{"task": "super_resolution", "norm": "batchnorm", "attention": false}
Rows from block 4 of a small image super-resolution model, named by matrix and row number. Rows with one number belong to one channel. Each number is 50 + 10 x the weight over its row's rms, rounded and kept within 0 to 99. All counts start at 0. After the name is the row's rms in percent of the matrix's.
After each channel's rows are labels from the 100 images, of 14976, where the channel reaches its highest value: "top examples" is what is common among them. Only what is clearly more common there than usual is listed. The data: photos with spoken descriptions (Open Images, Localized Narratives).
# convs1: 3x3 conv (model.mid.0.convs.1.weight, 144x144x3x3, each kernel summed), inputs 0-71
# convs2: expand pointwise conv (model.mid.0.convs.2.weight, 288x144x1x1, transposed), outputs 0-57

convs1.140 070:54 45 41 42 44 42 45 64 45 40 40 46 55 41 36 45 48 69 41 43 35 62 26 58 44 37 48 57 61 44 60 56 49 55 30 45 66 42 46 40 47 59 39 48 42 64 52 55 63 48 61 36 46 36 35 46 41 40 70 56 56 41 43 49 62 39 44 69 36 38 61 61
convs2.140 039:62 60 49 50 66 47 71 53 49 34 41 54 51 61 47 49 48 59 60 38 54 46 63 56 64 58 41 41 59 46 58 70 45 53 65 50 59 52 46 36 53 54 58 50 56 54 61 61 50 59 49 55 55 42 55 62 61 59
top examples: text has "grass"

convs1.111 083:38 46 32 34 47 38 39 59 33 44 48 57 52 45 43 53 37 63 50 59 31 58 31 57 56 54 44 55 57 37 62 55 42 52 48 51 67 54 55 40 58 61 59 49 46 63 38 37 57 49 54 33 32 30 42 55 34 37 55 31 45 42 55 57 64 52 67 60 49 44 46 54
convs2.111 054:54 59 62 64 56 24 71 54 56 43 45 58 54 52 54 44 45 60 54 40 56 49 50 62 35 54 51 51 58 45 44 63 37 46 58 48 43 42 50 48 41 50 46 28 46 56 60 58 48 61 33 25 60 59 33 53 55 53
top examples: text has "grass"

convs1.117 073:49 41 47 60 44 43 49 65 48 32 38 38 57 40 35 38 38 69 38 43 37 63 36 61 44 41 43 56 61 44 59 57 47 56 41 48 68 41 47 46 45 55 35 40 42 63 51 55 60 41 60 45 42 44 38 47 42 45 74 49 58 40 41 49 65 45 32 68 32 33 62 57
convs2.117 054:56 69 50 43 64 45 59 49 42 41 39 52 51 59 56 53 62 66 62 36 53 50 53 58 62 54 57 40 55 50 57 57 51 60 66 53 57 46 50 55 59 52 69 57 43 45 54 59 62 59 57 52 64 40 56 65 57 48
top examples: text has "grass"

convs1.133 064:64 56 30 35 49 44 53 66 46 50 48 49 58 40 51 40 46 68 46 64 22 62 32 64 55 48 61 61 64 41 62 60 53 59 41 55 63 51 57 43 52 62 46 51 50 66 38 63 62 50 61 29 41 55 33 53 39 44 54 31 57 55 50 57 64 58 53 65 51 37 60 60
convs2.133 064:62 56 58 46 56 38 54 55 42 42 40 53 43 61 62 53 61 62 56 42 60 57 61 50 43 56 41 45 50 46 60 60 41 67 65 61 46 45 47 42 41 58 47 50 60 60 54 58 53 49 56 43 46 44 68 56 64 51
top examples: text has "grass"

convs1.106 201:36 32 40 55 53 50 38 47 42 33 51 37 48 49 22 36 37 43 54 58 33 52 37 52 57 50 34 73 48 41 65 48 39 45 32 48 68 56 53 38 43 61 47 42 37 50 42 41 53 42 51 43 41 40 42 53 35 30 59 49 47 33 47 55 62 34 55 46 37 49 44 58
convs2.106 155:47 79 50 50 54 38 72 47 61 71 34 49 60 50 53 47 56 53 48 39 49 49 46 52 42 58 70 48 61 49 47 50 48 28 45 42 45 56 65 59 52 43 63 43 37 55 41 55 54 54 55 35 61 37 43 57 51 41
top examples: text has "grass"; text has "plants"

convs1.64 101:41 45 38 50 53 45 47 45 39 36 50 44 40 43 47 51 29 44 49 51 39 42 33 40 48 51 40 54 35 39 47 40 44 35 53 42 43 55 57 34 48 43 45 44 45 41 30 41 47 38 43 39 37 15 28 56 38 46 54 39 35 42 39 37 41 48 43 45 38 43 38 47
convs2.64 079:46 45 56 51 66 37 68 42 60 53 33 52 53 46 55 38 55 64 55 55 66 51 64 67 48 59 59 35 78 60 59 59 62 50 55 57 50 49 55 45 39 59 49 44 46 46 63 64 55 57 50 46 56 41 46 55 53 43
top examples: text has "sky"

convs1.0 084:60 55 39 34 50 49 50 64 48 58 46 56 56 47 48 42 39 73 49 57 41 64 37 65 49 35 55 63 63 44 66 60 62 53 41 47 62 51 53 41 49 66 46 53 44 68 44 62 65 43 64 37 31 49 39 51 41 38 53 38 54 46 48 49 64 49 49 70 43 43 65 66
convs2.0 036:70 48 56 41 60 44 56 48 42 40 39 60 49 63 54 45 54 61 61 44 59 41 65 60 46 53 38 48 56 55 58 66 55 60 74 51 55 47 38 44 46 54 42 44 49 60 59 59 55 58 56 46 53 54 59 50 62 63
top examples: text has "grass"