config.toml
dataset = "photos with spoken descriptions (Open Images, Localized Narratives)"
crop_scale_min = 1
color_jitter = 0.2
arch = "unet"
activation = "silu"
widths = [96, 192, 288]
block = "bottleneck"
residual_init = "none"
Rows from block 5 of a small image super-resolution model, named by matrix and row number. Rows with one number belong to one channel. Each number is 500 + 50 x the weight over its row's rms, rounded and kept within 0 to 999. All counts start at 0. Numbers have three digits each.
After each channel's rows are labels from the 100 images, of 14976, where the channel reaches its highest value: "top examples" is what is common among them. Only what is clearly more common there than usual is listed. The data: photos with spoken descriptions (Open Images, Localized Narratives).
# convs1: 3x3 conv (model.mid.1.convs.1.weight, 144x144x3x3, each kernel summed), inputs 0-143
# convs2: expand pointwise conv (model.mid.1.convs.2.weight, 288x144x1x1, transposed), outputs 0-95

convs1.45:461498535451464370513514503470467477395468514497414506450509486493479465474530481458478515510480504428391479491416547454507436512477433496484540368483482600313458507482435446523471510494512499497512447381438508505582504621484491530507440486502468400567540456473464405484491526439462471485482506477530464526454496338526504453464482521465515485387499450493508518507475518510496517492504488560560410490487470417395585504487462421499493
convs2.45:461522476518473480460478477492533445518485497515562512512501503542434504592476514515545487532527496483469553537483557577503464561576548484490439472569450580530546501471451512475494486509431521480617504521538503515492477500506508538552548540606478534510416486458536606472514516488534556532
top examples: text has "buildings"

convs1.85:509471462520504504514517423524398503548517496447516518383528528519510460536389463520348410516530472518397495536458468434523501511478548504513489497514536418497526522493498450409332519517517526473517466471525474517499521358493532522516556506506458481388422392512529466422517491384491531534436516492376515413442538480372514485445481417502469527476496503531518440538543443517449513525519426448483555540535505480486438474470500413528536
convs2.85:505541425458519429456547560506528497475434601468514373465559534486547526607447391471448443503521574588500430512425487447438440494505543512500504404494470489439481609465443473446501504492552535515520505403468431619519519482568418508502466459450460498626531510509497400566470474477508482507
top examples: text has "grass"

convs1.70:529434531525558491483485642571423515530494559607573487524478488458573481512550552473481540484354460549572487530596516447472535485538485475506576503463495505602494480479567609469511482482485476518483505524478407482497485600477508412479394490517563527525497630467442583499488527500511480459519482573464516538605437520497489539573504612525571444608514460481475502554449609481471483463477411515499482472483486440488397474523468523488473
convs2.70:531546539480479527489455445533470526592502437464475554560471547396449471494523531431470511553539519434486480484604550503464378464466297436511563495501481494494495382513581505539429497485470462571478424552538519496472541516469507437492485505430471447436483532525507510565452561471468435488
top examples: text has "wearing"

convs1.39:430485689449542445502497615450552455534525531478472494533498517493463609448461527521584532494465478446475543428498508489497459497382509434488547467484482559390379498466485555627567493458498502488502523444456429499480499536453494506506535505476499524680498535485445476466453469512584475507463493568454514690485483494532496505557494528545582472479546490500497506440454543494515501497495456546531510514484485480524441583503401475500488
convs2.39:518512592534528520515481509534529498608466475553570482502465495476491481489638478493529426455472487494369528483513483465509513400440563557447510473522570481473510513446439467549565515487537546452454502477536500543446521453572566468501562512630490396515473516488442573555466526519481486496
top examples: text has "white"; text has "black"

convs1.71:398421630346498501517511456449532484471480535425458525457515510476407518519511530513587460512559495422394457523445538624531418513484559490458504397479488552372469518519471389558566522492520526505519524450462519513600521486575471523524442458436481526606559491555524401493516608441479521518496515494608514590465492503514519473476514471507455495481532455529522520513526536514493513520519609470498541561493522513481494606433466489529537
convs2.71:537478475488498418558555506441537553409533534549482481476540508530526457553461515515495578492590484484575474513461517429479502578542543523533526499522512509513480435439537458458587464495471434528629560439550498514492561480520525533497503525555537567478498574487611477452583453522564494567
top examples: text has "grass"

convs1.136:475469551458467415492494517450592498481451595503507496451501480473494493478556496492578526486517493465418454488381534555498492497528516527518585373479484550373456500554465524614559497487497503550496449467475527501590501467513493497502489385465497392623541481512506507547539574498453501499498497551550485577487517452617498373517468532490511486443503486503494612470511520489613487491498362481465479522488459468350592488513545565505507
convs2.136:485457554519470510442464433537572571460542511550527547566505508550498542489581542492634486524490398496449615529455509620566541565505513512493516551546498534576535463542545457525560558463473522492551493529475577476567517531503546467485670534591580531441487555531594590446474459563491585466
top examples: text has "building"

convs1.132:384545529406537576494470466483673534488506495453492477468461475483480466471564453499568494473510460488475527467474501460468492475568479518456518510520428534500539457428565558593594475517482446470474466571536566453458462611451495572473522500425494399570506530544539483561570434611457472460605466525489532478556481500613471436524552499540515523578545540442474531459485447484545496467465426583534455444469477518473578533409471608457462
convs2.132:390590458423535590464446425580500499462455536614478493493427484571463563513542549503500492509427390589489549442462548598566515587465378496500531560453508428520476542564541469479501538489577573507489447449410532511514443559490551503462521549478517474496497522561533636482428487556447594445
top examples: text has "people"

convs1.48:443383586458419503501499446466579512511505490448432501399494483477479562506513514516592416489530471483503475501458456534499514497565510512491493475500481489501462491468427549672599496474501488433500528621480424491442495442449443531501547438452534473721513549486555503415508494530460493497533493548566463592438479526477496438526467435473462467493455496489495478493472386496518502489493380487458476488456423479485399548510443564499504
convs2.48:486618496525512541543530548592479549514495553451624547584493555505473600480585562474558472470505472446457500474490528553542454508459459541463506562486630408514482520476522518572481558571493496589554475593474516487611564540494580435453545576540500451563408489610533517558482458560449463497
top examples: text has "white"; text has "black"

convs1.35:442523490441541440503511443451537478441411495488449502586510484462491403455501484483510563495514551497404493490524530578505447509506475526556520469466465548366446511554405392469447509513507509526508476440487590511580510468477495543505489461491462429466568457514455403424482639476485493481571508529485479528385511393509506526407467520476428463488499470509500571501511461499533508490507707478542461509476530465540649455447513447509497
convs2.35:468445432480480468455495468434513465476481440473486537464491510556496518537445497548499589592455498471561565542440426571570535577521599525484492526458400580498485510544473461421487493449443543394527565447550515520407423477540443568526510476577462520459521481425479548451547465492589543542
top examples: text has "building"

convs1.1:461435571357481473507509449433518519538500524496510515421513517461478522511507601542666423506578439380473500501443570576531516515508586491471447527484478519409482516592456465498572522495505526537510522534487533510613518393499466515530514473425524573469539493562515428536524691467480532524512513405579535571512474535518519565537514507528463525521524522532523554503536581508521503522516612500507589556486556473557518505448524500526542
convs2.1:519511458427555398579536579484536594376565593566434530492462515550563574487511502533505441501512488521543472512434456487531550591550557573552527557482507449511487524484511510475551481500551452478514578491529495521527563543562542564502410525455540499533520528529558465477465487580481404549
top examples: text has "grass"