Rows from block 6, named by matrix and row number. Each number is 500 + 40 x the weight over its row's rms, rounded and kept within 0 to 999. All counts start at 0. Numbers have three digits each. After the name is the row's rms in percent of the matrix's.
# convs1: 3x3 conv (model.decb.0.0.convs.1.weight, 96x96x3x3), inputs 60-69, a 3x3 kernel for each
convs1.0 108:524468500441445435495520495475454514491571474469548585533588469528520508490505487460430565502499518537542587491509524475399476485517511513471490484418444543534483534510519502581565514526504498510564496583457514555508473497487484473533512505459507535528487467454513520486
convs1.1 101:518515504449470518470528494538481489436458445524580496555530458543573474498511473493470568537487613536435517503540477480514487509479495520579529470514462479477502464561469500483511470505518542489518517496545544482576524573484572552336539572446517552513535532545528530523
convs1.2 101:484494481398539514506553473520475504552526485526523532505506511472406488506356491492508502535471453505561492499526517449496519555549486488494465508458500471491473531502477476534505513462530524546517484553554479478490499537536503561531513474501533500543665490477574532492
convs1.3 104:487507487477497479535520458513538511471540476510457412519524511510554515550497569533493497506547389492513462481503472528547426484520406498482529480390506546534501503455479560499371486456407506508492501476479558435478506520553524569426530487504475458510443469481515568523
convs1.4 097:472482488445495440461514459486514502474542450537465470488490490492504547531517546490522522470541452486515475492453484477465483479466520495516477489461482531561505460478507451455537472454497476503509475482553465478488486488509462478600489482508512472518446508538499477518
convs1.5 103:487490495405537524499490540530489511457477456510475543510487485534441497499444447497504436554594388516446428453429471434517510526536498478492536478511559495517445490446509534402575485489550560517492573472546560545492455519477477491578473541513441459487421523495408423484
convs1.6 096:479506458452509561540513430491479504469444491490518490480550537554558470490463553515493482471456552500544531498525495443486531520497508517479503526476457493601525507542519493564568495483534478530525521591504500397466539557534510552517535507497476473482551519532534539509
convs1.7 098:487594553521527478560480499548525492522419474501420495492477496461560543514582547481487465450482437452469457485419529521483498489466471481470565494425538554476488520451524466562534489555513528552498510556474516568518499453553496470608530486544502487533507400489478380467
convs1.8 101:521571475547489496551511537503512517510457565472530482505443513493441433559515447526516394469507565496515494467543508509557556452506564499468442522645502444412507470463541482439510586505461478437481455423481530548435516498472477473554512471504538553553539546536393523491
convs1.9 103:523522496537518472464467556481457498509539481476519538510495538585496503432494448538492484461561454539519563543506576471644484498523517460515519449572471552485486568587504550501485505499502463522537576394457417560522485553512501520554530499523502489499339489525521472484
convs1.10 097:558467504500528609515531489516476547515518552519548462498570528491499482487472530456492606517467580514571517487520541508573490532518486481497451514489467412455471525580521468489455522611484491508495515495516505456485497499512515460327514481531505450497511459509489469490
convs1.11 108:468460484414499499451513523492539516508526491515460499491480450515482500496475540523454474542483460503486501476484475491494500541544538551538491493498470493465467499556498538546502515526484470453451480514497505432518518491509550502471531559498451456473413460476437495472
convs1.12 096:457446499460571538485501483484482499485488501530515500538520485413372411464372472493530561509506508547534463491522489508445494518532491500579513525428548454563610475431485418504470484451475544609573425531503482462547493479527498402461492470460448493504633493494502507541
convs1.13 103:447494528533473468504536474509444507496458455475521535504490515498483481506506529498484539525490507508509441473481452456384434477420474489550532461616490477464454495498454467521470507520447546471485534490495522480507507443526552506599530509488470474479485523508490495479
convs1.14 106:473475515472453516479504459511555487495487377524451498524513492498432522520506545541485525548487512514502509509497475519513469510465556530461486486500454520420519471507452450477473446496501522500477522419529535503514481477449480515468476510504470514508474519541485498461
convs1.15 100:477466443451506508448493497455471507447509554516569505491492556517427436519426439490502454512528506537485501495500509487528444508500456533509494513520535505435501484491522515543534507498492481549531492571538482570523467531520500591570466526531479477465426544394510456425
convs1.16 105:612503512470549446467544514537625493485608393515521532497591535524532552526495524481470506472447453504504488527490506470505400432493423540547504541430499521534509545549556531500428552544519453477569498467499494471467515542536497459522513486529481524446543554472496468490
convs1.17 110:490499496517484491514486447508471528467549594452452440498502545495542471481473518518485451492419412462530513524461473497565516500515481524473526490438511467485507540480518505530514537505542510504456520499443478420502486516377520429447498478511518517497483408481461479488
convs1.18 101:446497543457405529478467543493495486480529525487523553539440525525402578528470526489488503460573460496493525472443502503500544490462490522478529487499510477464535512452460515491470518481535487495516487489509499522548533567460509638315533542468493514490473514525438488495
convs1.19 108:491509467512478548483496502500508470469526587467479405508490523500541469483490517494529415476568558471560436498565518601533616531492530527486517478458501467468539460485563505589474551462509506516470406567523496486509510477535510506445535527478451497563541395416480552509
convs1.20 101:492413427521465443482504421551543527478529479501539460530506502509512467522521441479489567486477487486457467532489503533528436449505511508541481535528450463439467575611613549558565546570559488561491483478454498408480547591519513408589497473521496434473538558488485500540
convs1.21 097:540442457527471466518516500509488467481417452539482482437564516466556494514522486436429547478492446502493454516488514523332499502384538488507538518477521527506498454539517429543530451438513492567535514534527516526522481540503500543442514525497543466522511390490532476492
convs1.22 102:467531524476417553509486491482544481509474497467482480521548485513485473522475474500484502459484518462501522489500537499419468517501449478529519443527540469551472481495494475523409490485450484490523447400474489488479529455565510595413580499556535512505484462509439488518
convs1.23 100:487540499545411480439484541518439507464534540525532541573520495462503444578600476538474550481476491521484528459516498575528447465464559524547480525524452421453497551517585544573589518550540528476516508499416510472466502559517483512502536548509482482486457515533432431472
convs1.24 101:498490528496398474493445438464511465470543450516502462536518480542482477503522527482553508446523503506502501518551497472395404541420454512504479544465475487382468504440530546459449543482450494490527488391552508497449490545425529544475510471543494526491533497535510446479
convs1.25 097:487517474471421558531506510449408439515523576490433432525524564587570415469499517475483576475452576522509514497501495453409398566518469502518511550477506548558559511476523482514479453532453471459533521517478513509515477488430531537536503507527536517467465521493506489485
convs1.26 099:484404580493552452536515494518465495499490472531538562540555439512544580456498480495532561492524525526489561501452485467495400477524498453435491519596536519487507511530492487513478458490460466471486481448500539529479528484396489472629507555595502550552537493447498493452
convs1.27 100:455533464463506521484516495513513454550453461498539495535469513430448520408511508475436348521564426501490471528536480545538460541551516498512504484466449453447510567474441502499456508395493464522508465477502517537499524476475524469420505495506553532531515505535524437514
convs1.28 102:535485503482514516510478506489561466512516495483613487530522501562471481461499495460514479499453470497459454493528541494507487502504508508550474480425476520373537502423489540573499516509440525474441495467448531517482496501456509500530506496547519517502482538413499381441
convs1.29 110:509560495507465474512487471517535447530475553472479483462486516530535482501471543512475512492492509502499528477498520525565569511528497479508469466508543571559445484460486512565545502496517519543523488437503536478509452485567571489517544587480476517490513546527489497525
convs1.30 098:440570575519474449481508475475483508521574467469459447519482460513541529494501514510518567470459538506477477448532478481456475492526450530571432468482442565529469515509530465522469499481525502483480447456523563521466492505440507484542474492513431476539501511516503553531
convs1.31 099:473507483571541547514488505497489498500516565496512460492526494543525392473537481460485472476354527494530539520491418526506518499490480512491539476503522488487503431486522411533518441463445500553491527530513499561493481534541505531581512513496489464509479565399495464519
convs1.32 098:454561523486489456517513565460494506503521431461470524543493477486496595533495481500587548533545462531502542487557574415420486515499466517610482510485506528448483516474487530524500484503487529489540435426456545535525533503505493499481542534475462498481567495442469506493
convs1.33 104:548595469491389524480524482540515483465414511512538507487495522514537480479486479504479492478501522506503534489499507534493482494470466484469480535560505494531485492489497484499453478503473523537552478476473506460474502496478545537395468465582530512505482525454482491480
convs1.34 086:480497506553502524460500527511508555518565507527502468500465464463453516466485521524512469489474470506555496488508538513530570532503474506459516528539493463439509565564419495446474475541547503477497514503577496485508481457529463483373542494454447493489534508523476499480
convs1.35 103:525507495454569520536553479484524530529534492525467510502484535521510521511535507512526509492502508486489493469498444438493480456456473508492460467510493447584435488491497490512452475507457539523485562451571509481466462509562490545494432527453506504492470500504548477498
convs1.36 099:554551477523514557454440588470496533499508503478498546517540420560581443478558413505517524466511464522433454507472488535560559497601607517494457546439463586509517508504531489507490563504550504528542580480472474454548497459533474489469478479472532519535402565560577492502
convs1.37 093:492550467484490565540445424513500492580585525445436465471480475607546413483507569504523482489443559523520496510553516518571599470497461518453492440384530545568495493527523517554479487499525518456451530521515465404493518505435502522407512474532535529531406495536551518490
convs1.38 100:427497516457514514455506542400424503465514498519542516550490484408445516544506523489538588550540550516555489460439407469410448515470532461499543459421481505491508460443518464512448550459470548571502498462530515430534507539516547641375522572438485511489559495498498490493
convs1.39 106:498486473504518387499516530485488475518491494463453468509489511528492490526489495471475501483492494461543543518461514467517503500517537497521485516476484438519509574522498565508488502477498511530478540524453496564497499580538524469601501513445495511491495472519485498545
convs1.40 099:488529547436494401477511528485470473468487353490585587470483474483473567494492490502473507520560510520469587510485436495412365480461469505522506496553510556486411505522538487528477464551471526481494535414469518480558514516410501576464515499534504501509464517549567485449
convs1.41 104:455499556456517480500507565487459509516521481459513510570508473471494500553570472443469570480480481540445458548508483512399543456481536528577533445390516505432522480529544510549496474526494558508483520479456488567519519494552489498484527495483543533540515487488535494465
convs1.42 099:452456566499512521490509545463528536490526513560534475502479472486494493555490461527538593558543478475471535429482485450375385511469436468500531529489442465491467527554562509519539546483445492530576386414552505489524499532512503544396516491557472509517561555524475491505
convs1.43 102:508471486470496525488488513507489495504447521509519506502500540534495516506552484465531484463497533483500532501540487458520513533512522537507499469531506524462485512478539470480595484528503486461493467462504493473459522477528495590362520495464528504491465465571465490538
convs1.44 101:539514500541477396536457463490486510483480439541515542497511525504522521525550483487549503473447378516494432495484476434550421468511488509540516523538548533463485444493478497563499473464456517514471523445485520476412566490542539534680526516558482495461446470490485485513
convs1.45 101:507425501484521386510519514476488472502525511471373508468485436489469501482493447479523499510561493490435433518448472511407485525527453539527535477378544493511482471471561447493524482397451489586499494559444478537466488523582498454673464493556453473526480439381464546551
convs1.46 100:582524499453566506490512499490496503494551470521397469462511566492517535518512549516461532534480511481469516494436484459458409537503525498435449501482472509600537421448438407437402465401420513496468491615532538539494498482479518512475436514483496502455442499477493510525
convs1.47 101:547471482422465515457491484481431485507454501484580489462506505608524465470453434475483535498475506476484478451482448434404434483431501486503522493500436482571520503528428515503548506601526481537511510489436538558539509561485491492544507573589558486476447513513464471500
convs1.48 102:491522449550551519509579525464534498488510515430496464524484516517558478431536465541470505495465540535503577450529487512531454509539500459518524502448438504417466475481522548466508563491491585390484511421510506458533476493493489582473532506503480458453462522544527523440
convs1.49 097:559446493463558489457527537532503506484496537504477542521523506474486536532541503462508641452482510508513538538493477519610506432476539518546519499534486503445516506526537531577616521581535540455520482467428454495522500522516469539392524515494471475465556540572477459486
convs1.50 100:593472498459567559543532488507526496512508573492478542529589512453389493485424513481466464522452468457546431500510438399470519473492493479495510492439506436531535494511497491555555501545523499502423479506515535496530500450490511558528508564506501526521510489509561530488
convs1.51 110:464457422449473402511509486484543505538594526466607534503441483487475567525496451509534432496595422429524546520478455504464477515443533473438466466491513504469546503579503549526532548530499462435451476449517500532510487518483507516532515502529502504399477376380503461449
convs1.52 099:459428433511510538483523496487513512475529521531539476488532479516532465476493501476529542524463526524491498538545508545608625499495458479519473429480525432455481491520484507549422490523466516527511529498570524400542498528525511519356503475460467478541446513512534523488
convs1.53 102:504503484517468454483521476488449443501453450486478475503508474535615503542559478480512548511533560528460553502528491508497489523510497521505511472456526525442458496490494473598531486493496541519512453468484501511467552548475524599457534509497476548524493536539544516465
convs1.54 098:511508466529482444510540490480485473526473547491491543522523552509517470460484485504478486460404470470489524517482422463494464521483484518468457554457475512510485567512467496517618499485598510487515566537432488556530479439514513403606540490560462480505514485537545464482
convs1.55 090:474478428495578475534480494478509489506507495529499525515414514489406518509465590539493473507501468469491521491543443538542492500529500524464519501475533468459475546490466517559526535476451526435531474418558492439582499502492477504393494472455532549483589510419475532465
convs1.56 103:492483489604579483521496458510497482538528568458506502472496543467471489492523489485498458548463520504496524493406485522439489533499495494543511466500537476426471459456463434472536486439507514494491459618490479561488527491496515369649524470511523488520589418391530579545
convs1.57 090:479448406481532466423452488455417498507503512499492401517547491531511475518471441498546538488527486531498488526517561517556529477502520496535540510517517479409559481517490514486434454419429508540531483514459525546556493491517523479486500513521524470453578501519463517564
convs1.58 102:518485513460521509542458519483507498402393415484460478506521516591491503471519464482451529474526485535481477528496532480369448565553514489500551547445531540527516497462501531568476488502517539534555520450467419507521535544502500484399508509496513474474459510489602516469
convs1.59 097:482415452510520526465493522494433505465502420466508429587519441422449494511495506478435503565467501534477482560530439517639574492495512446513441448503563459511559534499487492383479473497438471502485528492553496505512488462551519458457521463508553527522631551456388530565
convs1.60 101:483519408550507479472483471528506492560493544517428491487512634446530530533542554481479406480448480483462467460417423467506412470467465547416504533514519549488501488475478553560552514531554493434468553541527505443521481509473523508497498520456547498479464533487525510482
convs1.61 097:532590475479401507489503512521504472537408549505566566495477536569552457491476531545490445484480587490486534504508521497514594473469505508429507473516525496461472456486465496514503495487502471464482526536504515471489500490561479545454502515459532528494443488487510497479
convs1.62 093:557494515557406419506427498530513502426515487506545478499505518563504523507492465528521517538488467526513486448501500509424469505426431453508541533634488461422460500527520539447501577515508468523490403547481467509479498510529473423480459536439541504523531559481516525530
convs1.63 100:519396444383461532522501456503413543489487521516431452546552518556501463491487543486469479494496528529556456509448443499468457519451492490458547523399533497458540432453439482516418447463484491508490491509506510482534517515515528519433512518416514449437518476469496521462
convs1.64 097:524512522551479500528516506510488481517510432487475466477485545483544528533556517486495459491554486484543512485496481494528490480463469533543526560513481532515468495520532511538537455487485521519587469515558527524507543524407530491424527517436519529514600496460499488470
convs1.65 097:419510494557394440569432508505450474539515546485435490531460572521487514529517470496540408489436483481430494483544493479511402557539501512490469486445475479509498522501464496549505524485500532448504496504500513443486494509440495580493502507491506532515510470514534487521
convs1.66 099:474474475448515525463476489479448494492524523491471487501509563406502477509515509475466471511461529528637473513502508504414514520445474503501512508488528410584513500478511543479539540523526495494527480478460486504491490505519498397440501535530508515504550428406481570509
convs1.67 103:469515492474544514495558541444474538493500476501476427455472516490504579498517499517479418530494464527511467514476435472557499476556509511488452490415435499457496520460473452462522474456451477492489472421492504424488506517465518517379512553468462478508466520526428438482
convs1.68 097:545400466423454475446472500507517500508440476517514566455497545592504491440463564494469474489523479534516518510440474517466531492485456519440484533411488527468495483473516517469512526428495485522566458503552448440517490514513514518487504523555544513426442512530598482515
convs1.69 103:509549531554496428521446530520495490504363488478507565396489562594540541533555557548477425475474519542460524485423467450492478487489470467395534542639537571457458491503463533429498499469496420509539540543506493527500485471541517498525515504546615543460419514541509539489
convs1.70 102:428583596581530523539550522489501481476490545486519583482471510478537450582529418491468547495509556438509536501416491535492481469513469531475554448502523491463482490423476497482560524494495509494585490516465478500509492478443492478489506470494544560501555527514499465402
convs1.71 095:487560509434591498494508487478523504508518469540422483521474520502465495475498496475526485471438533449498502510505450495464437522485541508542525434534530411536529562537530596433518535491507523491494558530468539496467485519493530498510467511479563533471541428528479491543
convs1.72 092:520511537515507382501505438527480516506475443508506479446493504518546610587561660456440575472440414472402444534486550515477403506457473491521504506473498510472452521525557532595471517494543492550540533548422550552478492458501513479553511446518500502502513454466487410479
convs1.73 110:519417496487512462445480515497509491484469498514517581476518515473503468529492462529477570491554521497559553498529508539586506517475427524509507576417535496563524492446531479532473448500470477450540465424432555454508517510449531523553506537470479522497526492476481502479
convs1.74 101:501509514499520524499516486502484528514541522468453455451503551544533449492494533494454470506534516499529533521481454484495470486514530503482496479488478481539509456447465473458450518566504480459491535512500517531468498489426528470557507548524530513475465508525513475496
convs1.75 106:539468482535460436513500417528527539455540502488403464542566529454547548533521551446482504455474501470484432445480422435478461431441484537563531474474502477337480492511476598557521543460517472552488559466521535489521533521534530562547531550472482508530417477514468475483
convs1.76 096:476547504478552483442448498486521533435453518509418414486504500492485477512543463557520520547495518533485547532514490527490487484500517501419479451424477505498495456533486432534474474477459508448546492428507489422478495415438492452413524547435485493502550474513485460520
convs1.77 097:479487469463497524471504517445478467455445461539555479549503515532568529576510520472504462476523588489516531472466441478487495475514491509545550550518449475477514519478479491547516548496529513570519497591545514558519522473478507461433508479475467508523590493499448495506
convs1.78 096:531511519495569547494477554516546521542535458531554548560488417431435520605563508513472439459500436456524545523503467495547432466518501518495459437495433443461455462492447495560455494545408549518454477521541583550538496442512517588416445528529488475527569540508376484503
convs1.79 101:464542449484489498515491465460546497498412488515462513538473546508445464483467464491447421513512521536480544500497484493531536555533504530490507559558444448502545585524537560437568512522616522478481518501558517511481504518510527484532505532487589575566544531508493530501
convs1.80 092:477498468457512519486462510488505431548514538475516509489468596623498517548471540442541414459504424484472469553481424499532470469434496475532514416568545531550496486495533522501545475493571493515546540508534479497520506522528499519467481495503538521481420583546544493427
convs1.81 095:513491480441444518449508542507472533464502528487594443536531514484516503498530452483507453451462529513510549522515491478508548477449472469501497511425514504426529506495502470438493486435486513482486522496517477526529522494500503493427501464516461544478464470530522503509
convs1.82 098:504446504437624486483496520527530490542522492506509506442568487526397511451414467495450528544558466500521485531481539517505534613527478485544519510464523516553531497520495476492453484505512469494522488541478423543493496508567526379543515462544524495456579519489551492487
convs1.83 095:482567518562458521492530494503456477533507526500429460462463545444523553539536493493495484452423491468473485498503476564487485484506537501475510492470509509489475498395466396460561448473484508483510495501535523552525516484459485543521500530504526533510501452507482457457
convs1.84 092:573435543601348565528474544543453434454467506462519490477576507505566497523570489445473513455488449518473449528490448560402498579436482510494483525452472559439500450480507439513498463509498472519516517478482462485500523544497521557532520478507528480530465500426557522535
convs1.85 101:502419577454531525485495495482490510518531429475462491501577541501435608478463539501468571545574391503471493532488606520498592567545448479462521506392516521599517489482374483527478439501507530477473493483484382497466508502393510524433508460459484440452482405507591505498
convs1.86 103:496444467536502562532524489497456437462469533493499435550514515472497453547513519546511512449533617497494570483522524473425510450449493527518480452490496523542545494539458506529523477563502542507487400523544484543481537545564520409432529525526469506516589544472490536477
convs1.87 107:491471449522527535489514464478412478483545495489514462504475538504517494533502467523476519567530559508551553484455431488429413551547474487522522532509508502535473487544547479485485536522451484455473479408545562524524534510558515473567501567541502493485525507455496501506
convs1.88 102:534474519479463479482495483478510512473490442496516538498479451488494536515530499502522526495510471502468522509477508479498497494509450505507500514608541472416465481483470514553469533587515501489494491468498490507490466440556538654440470481505486479505542497460513533513
convs1.89 088:433490526410475535466472498489456562487474561499507499520469448497528418512512504557517487536455520545476500474510435392522492480502553493545503497487516516469575522442474540523484513456493499530466523555518490533518506449546509521574504507537489526537447443454459486508
convs1.90 102:497479490466537524495503534528500470484506464512475408466489550504419420529489496568497490576560581483545510481452529521404386510442483481446533473433443521444410451472525378434429525472468489504509471501507541479511524484509504540466486519463526517470514511501472486532
convs1.91 097:456481487557458493466498525515483500481547482539498448529491443484452480491456513512577544507494502475427447489564588534486505564510451441553452460468491460547510461470524551451466424500526542543543532526515549399515532460566462500425497517434455443462472468517547556569
convs1.92 097:487477573528664479505504438515563536480537474464482419484515481386463576520541541505511517562558520457441454485483527569521607514526494557471470501415542563590537439465461371456512440547469536516484473538497512488409514544409512464439542508499444474502560451516503485547
convs1.93 103:564508463537368527463517551559484478487356555480575556460516515607573500493535479527467474492466412510483451522487566496558544514542507524535572519514523558603520491583547558539558519512546478488465492419476476452509505509514521516415516511464493468468361493508508499470
convs1.94 098:505511527560524427513503472500515544506490518544622568518567504433513500528503465452507510560476444527513555508560476553626458511566485541550495417497490386474458608446489486411557535639616513518521480506508501578520512416516481296532504469518544518544486592540528439472
convs1.95 096:502469487596524505518513505506455504476580542503501555480527525497463426466437518528450474490468491455512480498484518516437461567567532500537535473554461511583420485606498562553498519556526518502492482634505468492470517578555430450650466451491464412511496488475530563506